config = dict(
    model='segmentation model',
    image_size=64,
    upsampling='nearest_conv',
    beta2=0.999,
    learning_rate=0.0042,
    shampoo_beta=0.999,
    eps=1e-08,
    warmup_steps=2000,
)
Rows from block 5 of a small segmentation model, named by matrix and row number. Rows with one number belong to one channel. Each number is 128 + 24 x the weight over its row's rms, rounded and kept within 0 to 255. All counts start at 0. Numbers have three digits each.
After each channel's rows are labels from the 100 images, of 14976, where the channel reaches its highest value: "lies over" is the class under the peak. Only what is clearly more common there than usual is listed. The data: Sentinel-2 satellite tiles (TerraMesh).
# convs0: first 3x3 conv (model.mid.1.convs.0.weight, 192x192x3x3, each kernel summed), inputs 0-95
# convs1: second 3x3 conv (model.mid.1.convs.1.weight, 192x192x3x3, transposed, each kernel summed), outputs 0-95

convs0.33:140123084139127157078137114156120129140104121109099160151131116067160131129099096145122102112128128124114104099129102139105098150098124128114141131107144108123085116119108105085103107133106151156095109133119121100092082150128119114109129142114097119124093081138149106126120141110142118121
convs1.33:087100150088139149145114102133102137119122103114089126170131129098100097122079088102133123123101127122155107102147143134124114104129085150080174094131126112141132105112125137138105167156169109112106078083134093120096122125134195141127099147098107113104135128106157109101111089107105114111
lies over: water

convs0.36:148106118128136150145050157147159074142131145138158110123147131136090140129103152104096116136115107140115135131193110110136120100144100082141079126128098136103137131118101142069124152114152130137175092109140156147161133108096105110108123125094121144190108126121101112095116115122096170137
convs1.36:110100127101125179105055132104130116171144134086121145138083149115112114122150120106103102161154127135119095099099159134076109118132146118147088117055145124112123133103090145142151121104125151098127160069131120132121119100120142144138130066141133144149124137129108088099104151146128122181
lies over: water

convs0.19:099103130077128130136156103109109093091133108090102112133141116138101094101098112115090117105145092121124102148141108131104131084110103109125144128111106106116105091127136112099132138148115100091125107136089138134098118111085104130125117149110106119163086124139157123102116130113101113100
convs1.19:124162141132137122123104121138095159133121137096136106112104111186120099121108113160140116107125139083143135119134127127101088091115140159075099118100104102145116099104085104157110132158134137156087103121169137117133182092130153120098117138107092117068140146184115099155116145126119103149
lies over: snow or ice

convs0.59:090143117124136149096169124126128149117125147120147153103106109089132114131124095126146121112122140105112115083151118105105118121103127103103132102132052108187145126102181127117110172127109142140117112143107172132102117125087127115116100115143103138140076112105153118102103177111064093121
convs1.59:106130137095117105117107124146139165098085095107134102129128111126103074145104124146109125110072125104108122090139162144157120097109128140127074131160135101141154117116120115133086123146151104125117109106148110146131134142157157129152137112110097143172122120123116125134144081089111147087
lies over: snow or ice

convs0.87:089124146107126102137109122143182140122121115123186117096157114143144133180114138156158130120182136129137112186152116148129133144161146116125106133154120152133144132166132133123125173114139144130156116105125147100116148120152200139153151114120124143179124157076153127127099145136185162149
convs1.87:104098109137136113112109117114134131116123073114110118121109113114095082136106121097102143103112166137108104106103126130117121088143185116098035111167127141098138109083135128134121111145093134121126112084129148164145100138119118076141161056120140144160111153123147105143110089124077118114
lies over: snow or ice; water

convs0.101:155120144092100149136122154155130115156104111109147108132120114104120146097104135102152137147148115135145135122160111181145137126105112132111128093125140090108131169138129151130090107148145130131180131127113102124120127153128126139133169174151124123143132110161146155138143165125133194143
convs1.101:094153127117145135100069124113095114110104124091129124099109103137116071137100123139116108124113146122144132066103150126123109087120170153084020112151129110155133110140106125112102109147121122121113136116133120157121135104100125103136146088113080144166118130136105117154110098135088110107
lies over: water; snow or ice

convs0.11:096134167121137104170063091090100106110137157101145112112140113145125130125118176126141135122152127143116110161149127110117135085149078136155139120105133113147139117112170119107147195121151147081093087130104127105094130126092076139125149167125108142116117169146115122120112131111121150136
convs1.11:110133132097139142094076119125108095114111135115138146104077158138128099145129114142107098173152113095144127115122115113094152120113100135135097134076117086124144105146101091144135154116137151138138130127164135156096160084138182146103099090108114111146145144137124081117082131140132156203
lies over: snow or ice

convs0.169:134169115090134136143132108156132131138120130118097145174139113115103131150060151142126138139171134144119116159149140119118096080135105169125149124110087092137163123114126132108141139137156143101112100131135118111073125105127102136128143121110128129132154130120128116130121150120171186120
convs1.169:078147144128156156122111095119104136139146140129098125126124154087124134103138131119108102157134100108130114141121104100111154098100090143100138137106132088110127079127097111135119163101151103129128141113169119160084130101109150133121109108107121116138138131110148082112119124149151133133
lies over: snow or ice

convs0.148:085153120144106162127154146130110157104125100133097117104160101117169125119120118129169125114167136131126145150108112154132143144131113106149123137117118067170100149132122143100126125080127095119122110149128107116113119141146133154140108130182128116118167112150113131146078124140181130108
convs1.148:102131140139162148109118111128104150169163090152082124098114166122151133128113116081112104183140163106126126126134127131120137077111116103111145109130106116078162120082092135130114176172134100142131117143139130159092124092128162083099126138123123108103144124100132101113119107143133131163
lies over: snow or ice

convs0.48:118097104152126118124177091150133115094131113140150140122114117140123133161140134148167121135128158139117125104173152144113121125198155143132137123107111100162148159130150124106158083108097132132160118132158120177133114130154130154121073099132125063159101138099165145173101131112142116078
convs1.48:101088118109124131126091146101100129153125172133087097142146151133135119132115114126092136108125120120148175155121131112119128122113109132129154111110184166130113089063160117119115109081093135094109136160121111107124089111104107123111089111121142099143091126112150127086084142168122154144
lies over: trees

convs0.103:123122129085109119127071131099140115143120137118112125102126129095142160105101093104112121116107103118133133117103119111141135105095088070094116124127130151067107129129103145116107149150142081123128118126129098078084134152114145113137153137107114179156134125143075124117097137133158157127
convs1.103:104164162119128156092067110135076101136147121118154146111129121124120085165116145153128119145115163108178123068133179127111105100144149146079095149129145134163145116141120150154124123160126132143137113115107126135110149111133136112092159140108100137089123143156108133124103115127128104154
lies over: snow or ice

convs0.158:140134139131155149190127139134179110128130182130116122122133123163126165168136162097161128159118147129136123132160155151164134124104112084111111155142099138118156107132127130111156145124183088158166100130106182110171145131135101101115125142124140117165121129147092128138150100148147166166
convs1.158:086114115142118135128104128109117124157155130103129134126094120136138077123138169092092136094150122155137138100112156150107103104125193123140030148116167137116141134106099119137116116117097141123140124133126138123156123097137125104161128054110135144174117125126127115136099107169115147161
lies over: water

convs0.190:100143158113107122121128116115088102140129129100084146175098143091117104094131106139083142133121089094110104161113135100119135127117133145169136125114097112107128109098102101106110148153083109082084118125134143109114096119115134143123122114086114098092127135096159134092121131105127117141
convs1.190:094118140112150146131100110104092123122124148145107123134112140062106136101121123098117104140114096125109128139139108094115151100103107134090125153122148083132137091105108115113105154094143101127119172111145107171082122105100134136128104081138138105148140118103159091105136119152169120137
lies over: snow or ice

convs0.171:131107127142115143096095148082089129136146085125104138119134135131127127095140108151122101135133124137130101151089109144140137127099168143167107128139127125058089108129062113102100134147113140069150157126131120135125099128135152134134148120121096111136148162134187132142181111116156123116
convs1.171:084173156098140129103099102138093100109090117113120121105099104105116116133109127143154102144128129123135126092110161130115106076120118131036069111152102073133138113144109144131103151160136100145100116093143114152120117098115147107091167117116085130128134130128129115146144085119127095117
lies over: snow or ice; water

convs0.32:113124097145123115110147173156127130110116091106101087126118084109120112112139125118112120121108137141121122104133098135115123112198122118147134109097110103174118093105139078123126119126092095112168095140120106109150125157103156126121128134172112108155135134124155110154090139128139087050
convs1.32:097106114133118158124084114107100147133111153136102102149111159118138123095137112100131106157142102105115135127132100104128140116087109139102160150066144083136151091127104145124117149101101088143109157126166130127079130094098162112130116100124145119133122104115136099105098083121153129105
lies over: snow or ice

convs0.46:128150113156130084096101160138119141135130092150125122151179144101124151119152096151122117174196127128126150126128105117170132152153150145121145124157156103109084125104113130158100094132110110091150140147164093139113139138132176123137152122149127121170175142126125126155098144109131095099
convs1.46:079152122121122130106120089141148136113096094120110122113129121098130106131115159118124076155130123097135122091140129131115140085103106151093117138139140067133129121145086119115123175101169106120137129110140118160101131150156155164146124112100091154151135108102109094127160099111125122124
lies over: snow or ice; water

convs0.79:112112164122123134130154097169161140138110128143132114149126141152147091120110104140167128081141106107139134133134102128096120124140129126096075119129137111133101147168116167103112109142147112123178142123104109098145153123122133134161128088146137106165071121114141139120100160141112134093
convs1.79:126066086157108118117135152109114143114141072155108101136147156083122094132118106102107131118111162156119136098141129119093165096128157136146081109186155165121136120082108146130139137147102111137158135095121108140128119128090106083167135067148192134167124140122137098115097111122102143128
lies over: water

convs0.146:162131145117144128164154141139128106156133181142101130181128144151128181159153135141143121149163119123115104133150107173138125188150170132147150138152180136150107105126149095095147106148118180150115141134152147168116114134116127106117130165107112106127141123138168125139162163119114173134
convs1.146:083155163127150135106106099149117110109114107105127147101101095099119116123112140152144112156129131118135114097125151138134131081117133128080059132155124064129148105149102120146124150164166093160112136081143117165125125116108145104123133124107087139122136123147129118123137089098133113119
lies over: snow or ice; water

convs0.70:125141143140138140136151130117170076138112143140100099108111107128119121122139135074127121134105136160139126090161119157128141116156088080132146121121116124160121130122167138144149078134171128143171100144115144103099118156104102112111133165156139091178101118138123106150110136150163132166
convs1.70:102110121119126159124057106086101124143129166111125124143085130116119125109141144103092128143159132111151126119094144113115138118107143127142098134077143120104134093074118142141131123110104141097106151109108120132104126092119112143122096071128141138159122130159130089102094149168150142150
lies over: water

convs0.94:148132165150133134169156099155161131081099172151193140141124135174113169168134091125152113128180141131116124119148099168127122159104140121070115122150151139145142147151157150112162105114127183179155126123122116169140122133124095133125103114118121129152164111100132123162157138127126186141
convs1.94:095129152125144135098145109113141130081124102099130139110121110111113114114121141116121094131103157093118128128137131129122133078117101103088097092169116113121133100125120097151109149168140118105112115120152134174107099119097138103103121130132100164140163126126130108104110085132145131133
lies over: snow or ice; water

convs0.104:162112111132111136125134155127115079131133150108151129154130140137114165115123101104106115135119108172121122135136112162137118115083079114112161115117165126150102138134146134127131131144124117157121123133105128124095094170124051107106156213157104140123098144155145103134192131112092146144
convs1.104:084152150131140140092101108153112121109120118100126124100101102113129108139126123146148081137123134100144126096125151115116112077122115119058075105131101083158128102164103119124102150151163103156110129095143122154109152094108152116099145131098076143125142116150124109129131092101147100131
lies over: snow or ice

convs0.167:100159159132127140114126124156155154103119147111133156107108133106170116149132152134176160127122168105162139146108156155114166159136184136154110123128110121149126151170119161110109122094134158156164146107121118129156167100170177171164125073124156084160148121094141152113123104165145122127
convs1.167:126113107136133128125091140095118120122123113101135128109117109150121072129126127110092149088116153143115121082107134136125099132127191151139029120157154152126135127108128125117134090133092143111132133099112117125144111126127094107145146065120140155174099144133119118141092122128060136099
lies over: water

convs0.57:117151110148142132137130098145137104088113156137132138133146145129109117128125149134108118125129133152114145106125109125117119066140090115083175121143118118132049125117126153058132104108157102147160131173137127103096116160142126129123138136133134148144107138127120126147064119133149138090
convs1.57:122094113119113133107078117118138150112140125100107104153089160138131139118159138131081075128135119110133130154116110102094111136099068140179141109063171122070110117110090097120110164088117149107126134130167129118116128105129142142151094100125130094135140125129127087105074112140118153131
lies over: snow or ice

convs0.97:132168133133112158125156081138129130141141136139090119135113134135168118128130156126132130160155139168157108141182099129145157091093131123155172109127167112145125098147120096075144145137132132089133119140130145117128121176155060132150120144115118081145111158138125142186136118159156121132
convs1.97:088136142120135127110103126149108102121136107084177135101096087147103079163114140155076124114094122094154088074093156161127114117156190119104050146149163161132131127125127109144112131135138132129143107120150110133131170096153150106143126123117099150112120133140106153140081113116067119146
lies over: snow or ice; water

convs0.83:121105144088156137167088152103126127140127169130138105098166158177138141161133110164115096128152114103123100143106107113117147116107101150112140151126103116136119140125195167129172152118160124153129151112128147133152103097119103144126134125139095140139116144160124124137130127128179179124
convs1.83:068129150135148163111093103137111134145152109152116112111081142105118128147123143129129075174145147135138133136114135127090129066124103138083085125119140092112129077120091138170127180155129107117122134108158117143123108095122144106091114122131132114125147128133129087123127118161155109160
lies over: snow or ice; water

convs0.78:130145116145108107116126115112085145106120103119156141124113137079103145096176084154162114102095120148121121128102109071117126106080111137131118130105126118180082132138162137119105152132129125114109141147130094107091119155093156119117140110172105183103172136107115124166133174117117096119
convs1.78:095167164102137133119141116148102136122126107142135126106129128097149133129103124153143111116092147135119158115115140099101107093137113116035114137160082119158142109117123157136102161188141069151119102119120123116101070127118164104087157140104097145089137124130128134147143064100133101098
lies over: clouds

convs0.88:123108151111130120126120107149146143150151164156160145135115169160123134143109165152142135140156137168128137152164122172126137140183129160118120127159165173115199124133154101155115146131161126141137133143135154186166131129138173161121149133124140164117153170098116134149106147125179150127
convs1.88:092113106145131115109134094135138146110117123114117102119119112101116091082110145089104141142144109153109116107123135128134128078121164118114051139149141097113148145153108115138091144101114107158131140115144122154130123138107136117181138072104105157166099128113147128136133074135113127094
lies over: water

convs0.126:089148144153136132179128101125132118110131189117098115149145107170111141115124153114116115109088126123122124118122084133118107084128100112137160125122117132164103119110118141163150123128186108116119097133097105118125120141092129119121110141162131125117102156110136113134112122117188159136
convs1.126:122119102122127141102112106121120154127140123119089123129099154105136108079121150077132130095164080120152119129134124129123111100126096123145127104102147109092111126142095106131105149120122139132144087141166136147101124103119128108152119104086117121143138141136141091095117086166160148134
lies over: snow or ice; water

convs0.52:137111138153122129112154097145125125134130117124125084076084115101125141152139088114145117131129128109109130097102111186113099144093143129081182132138127137132125119134151102107112124149119137135145121157142161130142094131130125109109120135121110138107175106118125122185109141102095093088
convs1.52:112145115101107111116134126120136149091080096088145121148148112121116094121093141148128154161093103113123135088144171155162110146112145147101079134172152093120146139138088115107092119131137098104099133115137111143154127142153162124130144105102090143181121096144104101145151089096118152111
lies over: snow or ice; water

convs0.137:129136128134113158116103096106104143128114148142172170118150122131149149116165102155141120157170139108131119111101135134161121169121089115126098120155172097128061125147100163080108087120113123148108122122177077103093129125131128136135129113131107119130191104113177112168121166131134103178
convs1.137:103179156113133127105129087153127136114105104129104119105140109095127116131102129109141108159119130112127129100123142138130146087107110130063076126172110077137136115159111136135107172144173091153117135110142119188113109133121155110123134137125082120133147109127129129121152063082139115110
lies over: snow or ice

convs0.106:131133114135132130166132122118109101090110192118126123180116113151123155136146147103138116157134157112131118112127100187133132176095149107129176103104126105142102119111150105119174125109122105130120124187130103140130124143115135129122081151190117103115145113136163123154113143128100147133
convs1.106:095131125132153124115121132131100148135140122095109112136127127124132113123135156133136090124116122081148130116138115141127125089106074127112130113120112101103128095140112088114107183136150121138129105140167142147108171140157167109123132134095104150110146131141119091128098104121152156152
lies over: snow or ice

convs0.0:126078128102136091123072134120139117102126141099121121219143134131115116106126116125112111138159116132121117113138089117107134108140139170107172107080129128116110120108116116138144156118075094099155121142109133172151138125095142138138117125162103154131117151118141121139145139117083101074
convs1.0:078124143126138152124086113124112126134133148121116116120110138133117123125161152123129086171122111059136094129139120104111148122120085133132125139069123100105153095110131093108117127086140125148134159119177128180090143096129138136129099111132129109143145107118128086094108144138143137144
lies over: snow or ice; water

convs0.2:114098101110135094085121146119113092106126107107079083126150096127106120106110099132066113126169116129114144160124127079112135124086119109119157115118127124086074114108105102103111099128127106095147114126117116156093108131124139104119125167098113098156119132153148120100125089088124080126
convs1.2:098143144118149144134096108127089121122113127103120134128121121180125097111118115185155091152128167116163134102122142136137116047122142137100097138097104125152125107128097102128114125164131149165086091142093120111107188101136154112082157143123085117085130115161107084136126144128158110140
lies over: snow or ice

convs0.189:121137131161092125119116108158141139143095117128158141090120144090163138124118092104160159134129190125153167084087138141119122121135121114125142092120166109123123167171111153134104117112135120134134136123116098117122145148175134160156111101123147135131119115108129127147122149127149116126
convs1.189:128074082161126106116112149121127138119147110133105105121145160121141107116134109095121153101116132158108115129133107107126130130138195130177073126142140152129147108079129131121128116079113112122126143119136105132148121129113103103148135040150161152154116133107136092131089135120094166119
lies over: water

convs0.42:146149130156100158117162117152148133123112124099107108159127108123140066105122114092140136081107133093144142096118131134083112115101130117117127104099108083116095162144103148129128089120168107149142127126103100105123114137118127136133105113157143124103089099121136132126096172143102113121
convs1.42:136072103114100129141073134098111131145128136123102105140143140112126137107118084112098134111120128153104144133118113109110158116124175128157087119140148153122115118049124152119136097074104130110136138115097110135130117131101104137140089069151165142152101131130141087113091160130120146142
lies over: water

convs0.184:111159157132159123118126155118121154172164127121139111122147143104152113153135177180133136144091133166144140170118175077134128132135146138152098150141126154136139117119127112142130135153089149077114143089117135159116137099110095131133145105104136148127094163130131133096128165111115117130
convs1.184:087125133135178133139142119163135138115128094124113134100125142071154115125101123081135118146105102149095120145122105114135158119124146162093095183168122080142118137125119125142122154094182092162143117067148122183126126161138160129146111077125105111140157101132140119101152107114102117126
lies over: snow or ice

convs0.72:151112144123099107173118157144117111182116135136129125129114167140144163130090107095168134104163119170143139153112110141136147123111124135109123117158162155141093154146147143129136158137141147143113133118125113138112127163113118119148174156153135131106165148133129137138201154130159140117
convs1.72:097137109138156119110133121130113129107091084125116125120124134086148131102108139120141112162131109129110122115115125111120134080127102116092107129143118085112134100130101112145109147104153101129123140095147121173107120117135129110129129072121098142151131110111137109108142080108130129125
lies over: snow or ice

convs0.13:115130144083124120125069142110125120131106124104127121087114115109127143127110129164110151103176109096140124173128124110130147096089053098133112128112146154121120133131124123098114154141116151096121102100081089092129122136130095139132136144097134128109123109128096133124097162141195111112
convs1.13:138148144080121153135078112124116124132096125092156141116104109172079078146101090146099103138121138104148140085101142121104117132103141157095069110140156154154121123110128147133133094134100170090132099090110127122123143096114136131124152083097101110109126145164134127146113131131082097138
lies over: snow or ice