Rows from block 3 of a small segmentation model, named by matrix and row number. Rows with one number belong to one channel. Each number is 500 + 50 x the weight over its row's rms, rounded and kept within 0 to 999. All counts start at 0. Numbers have three digits each. After the name is the row's rms in percent of the matrix's.
Before each channel's rows are labels from the 100 images, of 14976, where the channel reaches its highest value: "top examples" is what is common among them. Only what is clearly more common there than usual is listed. The data: Sentinel-2 satellite tiles (TerraMesh).
# convs0: first 3x3 conv (model.enc.1.1.convs.0.weight, 128x128x3x3, each kernel summed), inputs 0-127
# convs1: second 3x3 conv (model.enc.1.1.convs.1.weight, 128x128x3x3, transposed, each kernel summed), outputs 0-127

top examples: water; main land cover: water
convs0.115 089:441490538547569568572590531520532487444541547537490568522572412541609378458392531496418445547506516508434562456565536471611455539587525504439501511452421507587426487506534547516578545510442463519520481520572551482533580447570488511489470454474510543471451481482537519496480518533555556536482513557446442462507530614489535457469553532454477421479486499596481480473557554467394441457496
convs1.115 093:560568438497535446415467575446541499451487510463573441544532412445416548477514617516440457502567552503452524604566467444438492495571533480479476535457532497540470513526486582595448436488498460443450427505378527489437528443528532529510489544443448479483426514557489554557423461461506508417472474517420430472476481500483581456474541434480468524499521452453471515567627481394523441546451

top examples: main land cover: rangeland
convs0.1 144:438592468485515573534533508627607539525452521584517423504570476464512489457442480516446516482506619467492488572457563529481485495583475442488528615521456409485505525527486478468481658596439535528504571416515599535524606476489526492484526480513486435514496469508549481530486529533525518481474463466522620532528512490480483579455400512483506559482515474461613484511472541525474444587430
convs1.1 104:476537537523467477532482605608462505503479453461485496493538426535446486543454482484452492501476485475477479486472506538429525534507608600474557614668464516493458470540464519483519451475473508494539506488466432517434442506450562549486485563466510477363473478486512506503512482465500459471503533571460529488481547472501439498343502509420448545464520527514506444595607636420512450398567

top examples: main land cover: water
convs0.87 098:547454500430435421535531443387376578450564474485548550489532489482459457521445458559528514444418424596495491528518512569602488489545434487554540444523497467407526555489539485584460410437558495496522515474398445459403502414391530489500456391563534481534459472469509486485456554545483507463581543537482517503503503510526491448442598521468438524459498461507505473511475509411485472453597
convs1.87 088:496518548577478513436471517515497541581480421502473403447520409424483503555448474471472443502566552526438373523467428438508561579485524495429483478556494466553473467451442495562535451532447520387464459635505549528533504521501496586506604499514465465595544503416478527524515497559493556533492460448491494444547472568451566506531461455455518493477481511450487509424377576403609510469532

top examples: main land cover: water; main land cover: snow or ice
convs0.30 179:500488466500511484495469514521442471510419467487543488478508521501547548522491511493487626536628663543502496541497591541517485527501544495515509441429444404503418410442539475459441487489504449540498498475491594600516521488476494477567494609512447425519488496539484461540472504498502491507487459411468504464521468429470513513440489462489586538540528462532593610538606600607549632532468
convs1.30 120:447520587455477457472472468629572394499581537494397510449515489539493513585492479502491494495394444509536413470470496444478490420495593528522558532516470536511562504511474514425435498424440495521485520499423459480498397521501406445482454452497444522463484430565463467510509493486471485470500519472453595527489475443450569432491560479541558499570508554457565433540486671517617500457546

top examples: snow or ice; main land cover: snow or ice
convs0.54 074:518441579432473412522569466513417454463464485491482543503528510483483437481522453495527532441486458549450488494481492456473483582511560447425512408534567483527532516496523478439499622524555575490506529470502528532401603488467532468471472562603501509532547390515507488424434527564383571402527453412489489477395480472516493399543535512454547499429483397524524505410450548501448533420445
convs1.54 077:497496562596496392423497505522540540558484516579451445472529434491477472513599553497447444571499508575467523478498540482433465518492505565487395527577488515543495543544544507423451447475503472483505359485431499552578443485514456605479527445447483496514438433502480465539470475521512656478490460567451436481490526537466485418344431473452519500520459509414453479501534535407565530504497

top examples: built area
convs0.119 070:476466434445464512442529466449406461552505573428543519488519489490503453409432486446509538492470508612466484501471417630516496443478533446561514372537419456465527476473543463465446483473562426469581570493560594517505525415456462519518423517514490478479473495474565534569402470508490474521471453591477459523452470518420556491521548572545488487435497392447536534415386496476411525490475
convs1.119 073:468491362533388435532456415470500438473501469510485386464521435482482546435481441493546450495532483423455525450546471475521568518457446477373506452468578620467502437458488360487532475508555561528450505521523533427521472573486464504576496470478532581480448530452470551481458478493499452456493536491563445490575518584409560508452456488566533469524452421511578443555455510568449539489534

top examples: bare ground; main land cover: water
convs0.95 078:425538505399479486452486470472585577455512534516467560499447444494491526564511510555592470456512462533585466611481362544507576603494472591484511431437446519449464536540454500544554574528408537478538439566438491465446448388537471405546393437529474503550499459456534506572495552584520492530524480555460569493510466508545506477404510542464514496465500481544470421500439474465478464565548
convs1.95 088:525580541565436460488531548423443604520480463514447472514512426488473450562489484505484510549564459403475472565561489448491542679472517492435501500595400482504510474472437479611505513483476421370466478578523556520488473564475473508442549497581460436477444472528481490523447557487501504464482443556432512404567488457511525500589469535452533519411567559430591461471491481532532476520490

top examples: crops; main land cover: crops
convs0.57 086:528570455514490435474451523511467497527534451442426435370570507458416424495557446457475467543506471469552474457471434516391426494545483405493446521554466514461458525490524424526425501451555511483491497421501576548485418493418548451443496516521509514563554517476499473474457451617383421431425460454449500485478539448473493495511455541539544570445408481591516489475484506479528527521346
convs1.57 142:545411618548472667466562526578508501566471457536463412458488511505606479536522424500495407476556502433451458521468479470552492546489462495487441519516497543519504455526462498437421502561457536484438480514526581431489508432479502495496491491472434488485511507507507468523624508591440447431484483576509477434494461545476518438457488369528585497469489428369399548495519507446489494443553

top examples: flooded vegetation
convs0.91 063:436461478478568475445516409433452534462467361395519527474482571524443525442489446510505475572550468570548402572475470453467450484464509433548511420566608476440434517450589491605420478465473517553552420480537491523364439480432448474536392408491547498491495468528534507478422474526450507514504482498544458455433527549513509479475538497462584513528483539455510459431450501517517467491577
convs1.91 061:465523389443400534533449526423459498423496462483478489486512500521442503457485446462548482494547461534468573494545425490394518523507354465434496473524492513423427512518477371587489497530549602519510473570514483496459510511556511498448460557532530559459565515535519528462473509510473459515461584493559473436540469563503512481466492573622429437479414379547638477559513528575486518471501

top examples: bare ground; main land cover: water
convs0.56 126:479508447537479429491573591491381491534493499458560524533429487509553464469518504405563482420501514467482467485517506512578484466489557556454600465510457425467514476518485545533549580556468472472559488538565510431401492536498532501571486503543418584472524513466460495381544450557365591376517456473529498567435483510501407567590531436480473457485560486502483469438503521499462548507383
convs1.56 089:508498508470484451512467541424561554521513482595415425524544449433447493454557493513475407482484425512521509564482466502455502570501479556473425516475477447480480476551545503493424436460527457536555433453470545556566446483443504559519503422457574431518451443510549472482431557479588680592511433568382391472579485507505483437450434502555546463547477537475466427533485518452505483571518

top examples: flooded vegetation
convs0.64 070:460558400548447499476556516458396482585494512461505432510417516495521488452487503505453504475478547534556450473456505456523435438556475453535426553390304429535544509460497480422497553561533438430486447483436555520534527523472557473507485544559436477615533425500410448437463457436509529476467436546442478494468517520536529557502528526466539477406544506517566532478430521500535553604556
convs1.64 083:435506434491420491558417463482534458468479471442485482494538520490460476449511443486570457536514417490499607519538496497508593538551425509469507490537530548457438391397533385516483476443516565531481572545561587490510477531461466468532542598454510571485549511460474562480460516542500439529466540523534482525618534640441579530489575588589510437482435457472596422505450510574510514500493

top examples: clouds; main land cover: water
convs0.60 075:523477536474445410545463517471566467485558505527440490518473579443466457464414510506438442544469458448482497435535454629505583467448554514514478516480461460432438499518510507384434503489513532453507529500567557527472414502506502440520420476456470494447437546474540477522602498537544460499517506545414546567389487502476458334602386449470554431516447475536524551404544462534526547479506
convs1.60 111:492521487553516521487512501458557574469531501559411444599501489558469592483521512513469482479567656423509567510488455445488472586580493439528570570403516500516526405555462496499465509499486375533466495435502439415551537427500460481479516480514458514488356531563447443499453500557464542455472423397545578441443489502502568537429561499504559481481436468455450528429446473498512507458459

top examples: built area
convs0.34 080:415433468529491489535496542463456541467432547521532445548510572509514497516450569493573551516478530512540500451519559527556516593425518550509512525567569498431462525694511509443566514552434492502498524431491481449490478569497573542505489432523520608499569459535599508534509493480568504546620574488586588589525640558475514524506503562552514457478552496507546543417461555489541478503498
convs1.34 096:444477459563484532489578480545484518485410493473428554456521519563512548633476533521511460496546547423447339600520439536556496585555494492477540601597434543513571481478454512524594486465471397485456540551496382512486584488562479545405532513451521474439546487471451535493476575462502497497450466524510580477505530459555485519555571546486574471441487513520510490443508596488474497410509

top examples: water; main land cover: water
convs0.96 078:531457488633581429611521509516481513453492470547529521532481539469492472487509541557528553516453562528498504488551534430507483526491477535448487373430432500549498601569442531468543503574410425497440391502544506466403547473558523572594532465503541498509480393510636560458538567567524459509508509447506569466591539527496477491412506502529423437585471521493463447534501554464469509452471
convs1.96 089:586553558494448540417567528504467592435599511465449448499427462421442552556493487459481524537472497495447465415467533511371507494563471424588468566521409449494569456521407551553529477470563428421443461571440515517445501516520493498465481513509407474448494431532484492506504461459470550582460517548481478478470490492515405490541496537457434519500532501448433405449488495496655411507509

top examples: built area; crops
convs0.126 077:532511543566438490426553467496419495425478608447417599564529428433513457535513532502431490418412478495498489565444511590460453489507481431581505497539418368527524514416537503505447510473592433433464535561429563546464472335456560470510514496456474479505459461427577497440448546445508507492496519522432478513467518498521509522516557482434582503559460496444511513496495492396522550521512
convs1.126 063:513497303510405469505491511456466453435470476523475401462531391516476483470473418456506476478562475494432555437540423468443522502461426502407500449461555590435446426474503381477491438484562578541496515549490457452463483535521486504518476506470515574439498519506500518472442511492498455482484561503562412500557495494461505493433488499560441440498424381534549413588505506580477558438530

top examples: snow or ice; main land cover: snow or ice
convs0.106 115:486504435565520414484502496501473471496495527450545664749450447482516466442526625472458520490548530514526458485517503531442448529496450444552433451429491541547425450489535542392433442472557514498472495447527501516518496435504475532520463543533456489515480468503498371391500449418531435466498405507475497460519529489488462444432455479478497480503492484442525493522468538567469549482485
convs1.106 091:552514423546439370412511494455521505407540389595447498507530425451474556456429490495474521496547522511436586463518482445408404511454488459490485483434474496464564478457490367517506562500572465433446435445514519458473516373536459453508517432434525525495431461429518529484383550456565531534458542537467468436540475474567501481452460480510517495567465444451432470517418457544519506519477

top examples: built area
convs0.98 078:449479506463509415447620467473476518492515528515446521550420510478404503494534552554436495505466553538524521508546458416524409541472528429432478502448502471477512500466533363421491500469507463498553476465362514534499523513588524523509505479473364381512539415420454377445572484495521525480509573466513475517486541517551459529471415409462590516428516574527547530445498527488551488503582
convs1.98 073:464524469473437479588440485419529450475461476441475494513530480530462476400449440507543535509508428494454607518501516463464577496557441514504513481503553519441449420506509426588476482438511574586483551522542560517474476496526501488531526607437554571395530537498463583454355545499500443521502590491514464548613485509477555537519577536602484441496501398465590430501487539582491495463426

top examples: crops; main land cover: crops
convs0.109 124:463469486471526563407538505444509530472468483521508364469500504471447553477425407556505501419495568655405481465511556478606490562420476545376584475588517506499524490514580535462464503497449524524568562470554516538494489568492542491562463489470492490470519428573468611450554542527484423445513483553502457488514462470541380499498525517461476534505498510496479461538475471518537411398597
convs1.109 096:501450470496511533409552521525473479439472500502529435451531500539481554467507461471495453501544427463436528494418520453439484591481459484488462517474485507447552538535513507551440418564469527409448429469486628466519481522501560491497555505491508469541417478553446499591700408500466539507508491494498480444442426478387500522532533428563501442494521447426409500518482574443516513373401

top examples: snow or ice; main land cover: snow or ice
convs0.18 127:505449494538532537548525530518580419562432549501511502485425527473541569542447467539575548529512568422451548530474573518460510440437441436489491410500526402475443451485488548453468456468501561409598496470553563565609604496543517512467477538570491525475488494511552541471489530501589579531507496484530588508504565489352544451534424476439530459579476466448537562428550471474519568567430
convs1.18 114:485592548556466559561532520532629473534565551555370472493467522547462530523493453499472517441537486514536390411546490461466440435547492519518542554545489554526555507605577484428471530412469443506455521490473344503511463515547528589421520455460485442445422470477527422503532471515453481502500531483488615514478453433499432424475512509441544548547525460538534428468507573492550456445438

top examples: built area; crops; main land cover: crops
convs0.7 119:488444561400498473479489473471490429461518502537562501515458518619489525436426481574510499474554517578664492537516525526467425513520509524626547533466574489478501445500497526457454490496591606495517538578436451474569632531462502493485510523462570467511568511535510496463500530557476554525467513502599517525590552466536566479411519450574516642478443500524471568567555469515553519477522
convs1.7 094:325433550551471514487429467623478460538487532487494498497495497436466533466466430498401511521570517505469555544481482492459512535491470433470467493447519557521513503454537444409545470513516428585454486472524499490556519535508421427515539600479500491561484438410470566492468529511452484582411488522517534548490455569521510575466371508454450454522460530450385483430480462644571533484522

top examples: crops; built area; main land cover: crops
convs0.99 083:550547431542553472581537498386462514531475500465565434503437514470470485522515470548430517588524484529438478475472467471489417456515480497477490463467431427480525556455469525423429443412487451451501447562455462447581571512559465563507503532594439538568547483418490529503524587568516449474403443579373504502469498481586420402523461483437514477489475507544457448527451445374543464474453
convs1.99 104:523444543472470571419537533539543528544495432503506397475434467468498458478429421451474517542572481578463495515422465419469532503477404457485446549502583480559540443414459536514407421570443546458521537565535572445453444509512504552471492570471443442543473418503471526473641434518466426490500489465535521494576463454495465509529552475540539455451484483422374516553520496529538472385564

top examples: clouds; main land cover: water
convs0.32 095:552522537440425537481551430428487511446465463450429504497461508538499498478534511435459409432540542475494452492468392511511451493544482544476420517499417402457596473465554490563469580508489527445531450450494526546444517574458451526608562425550458467495565562382530572572548418519452508470472473570471410465493394552517493452439608508456573508532463447504504504493490480439416498532574
convs1.32 118:417460369589520483513417473464496545427472505510517514498533519494472584560524513493504482507554490489514589553492572506554507487518499445473542530473565439489525503479421472531508500487504358478396493563560427493507593621535457463533475503477540481516416500550491506512425507439515440561393448508446598476586463558512596537434528537486572402415456505561450413485468527491520575516485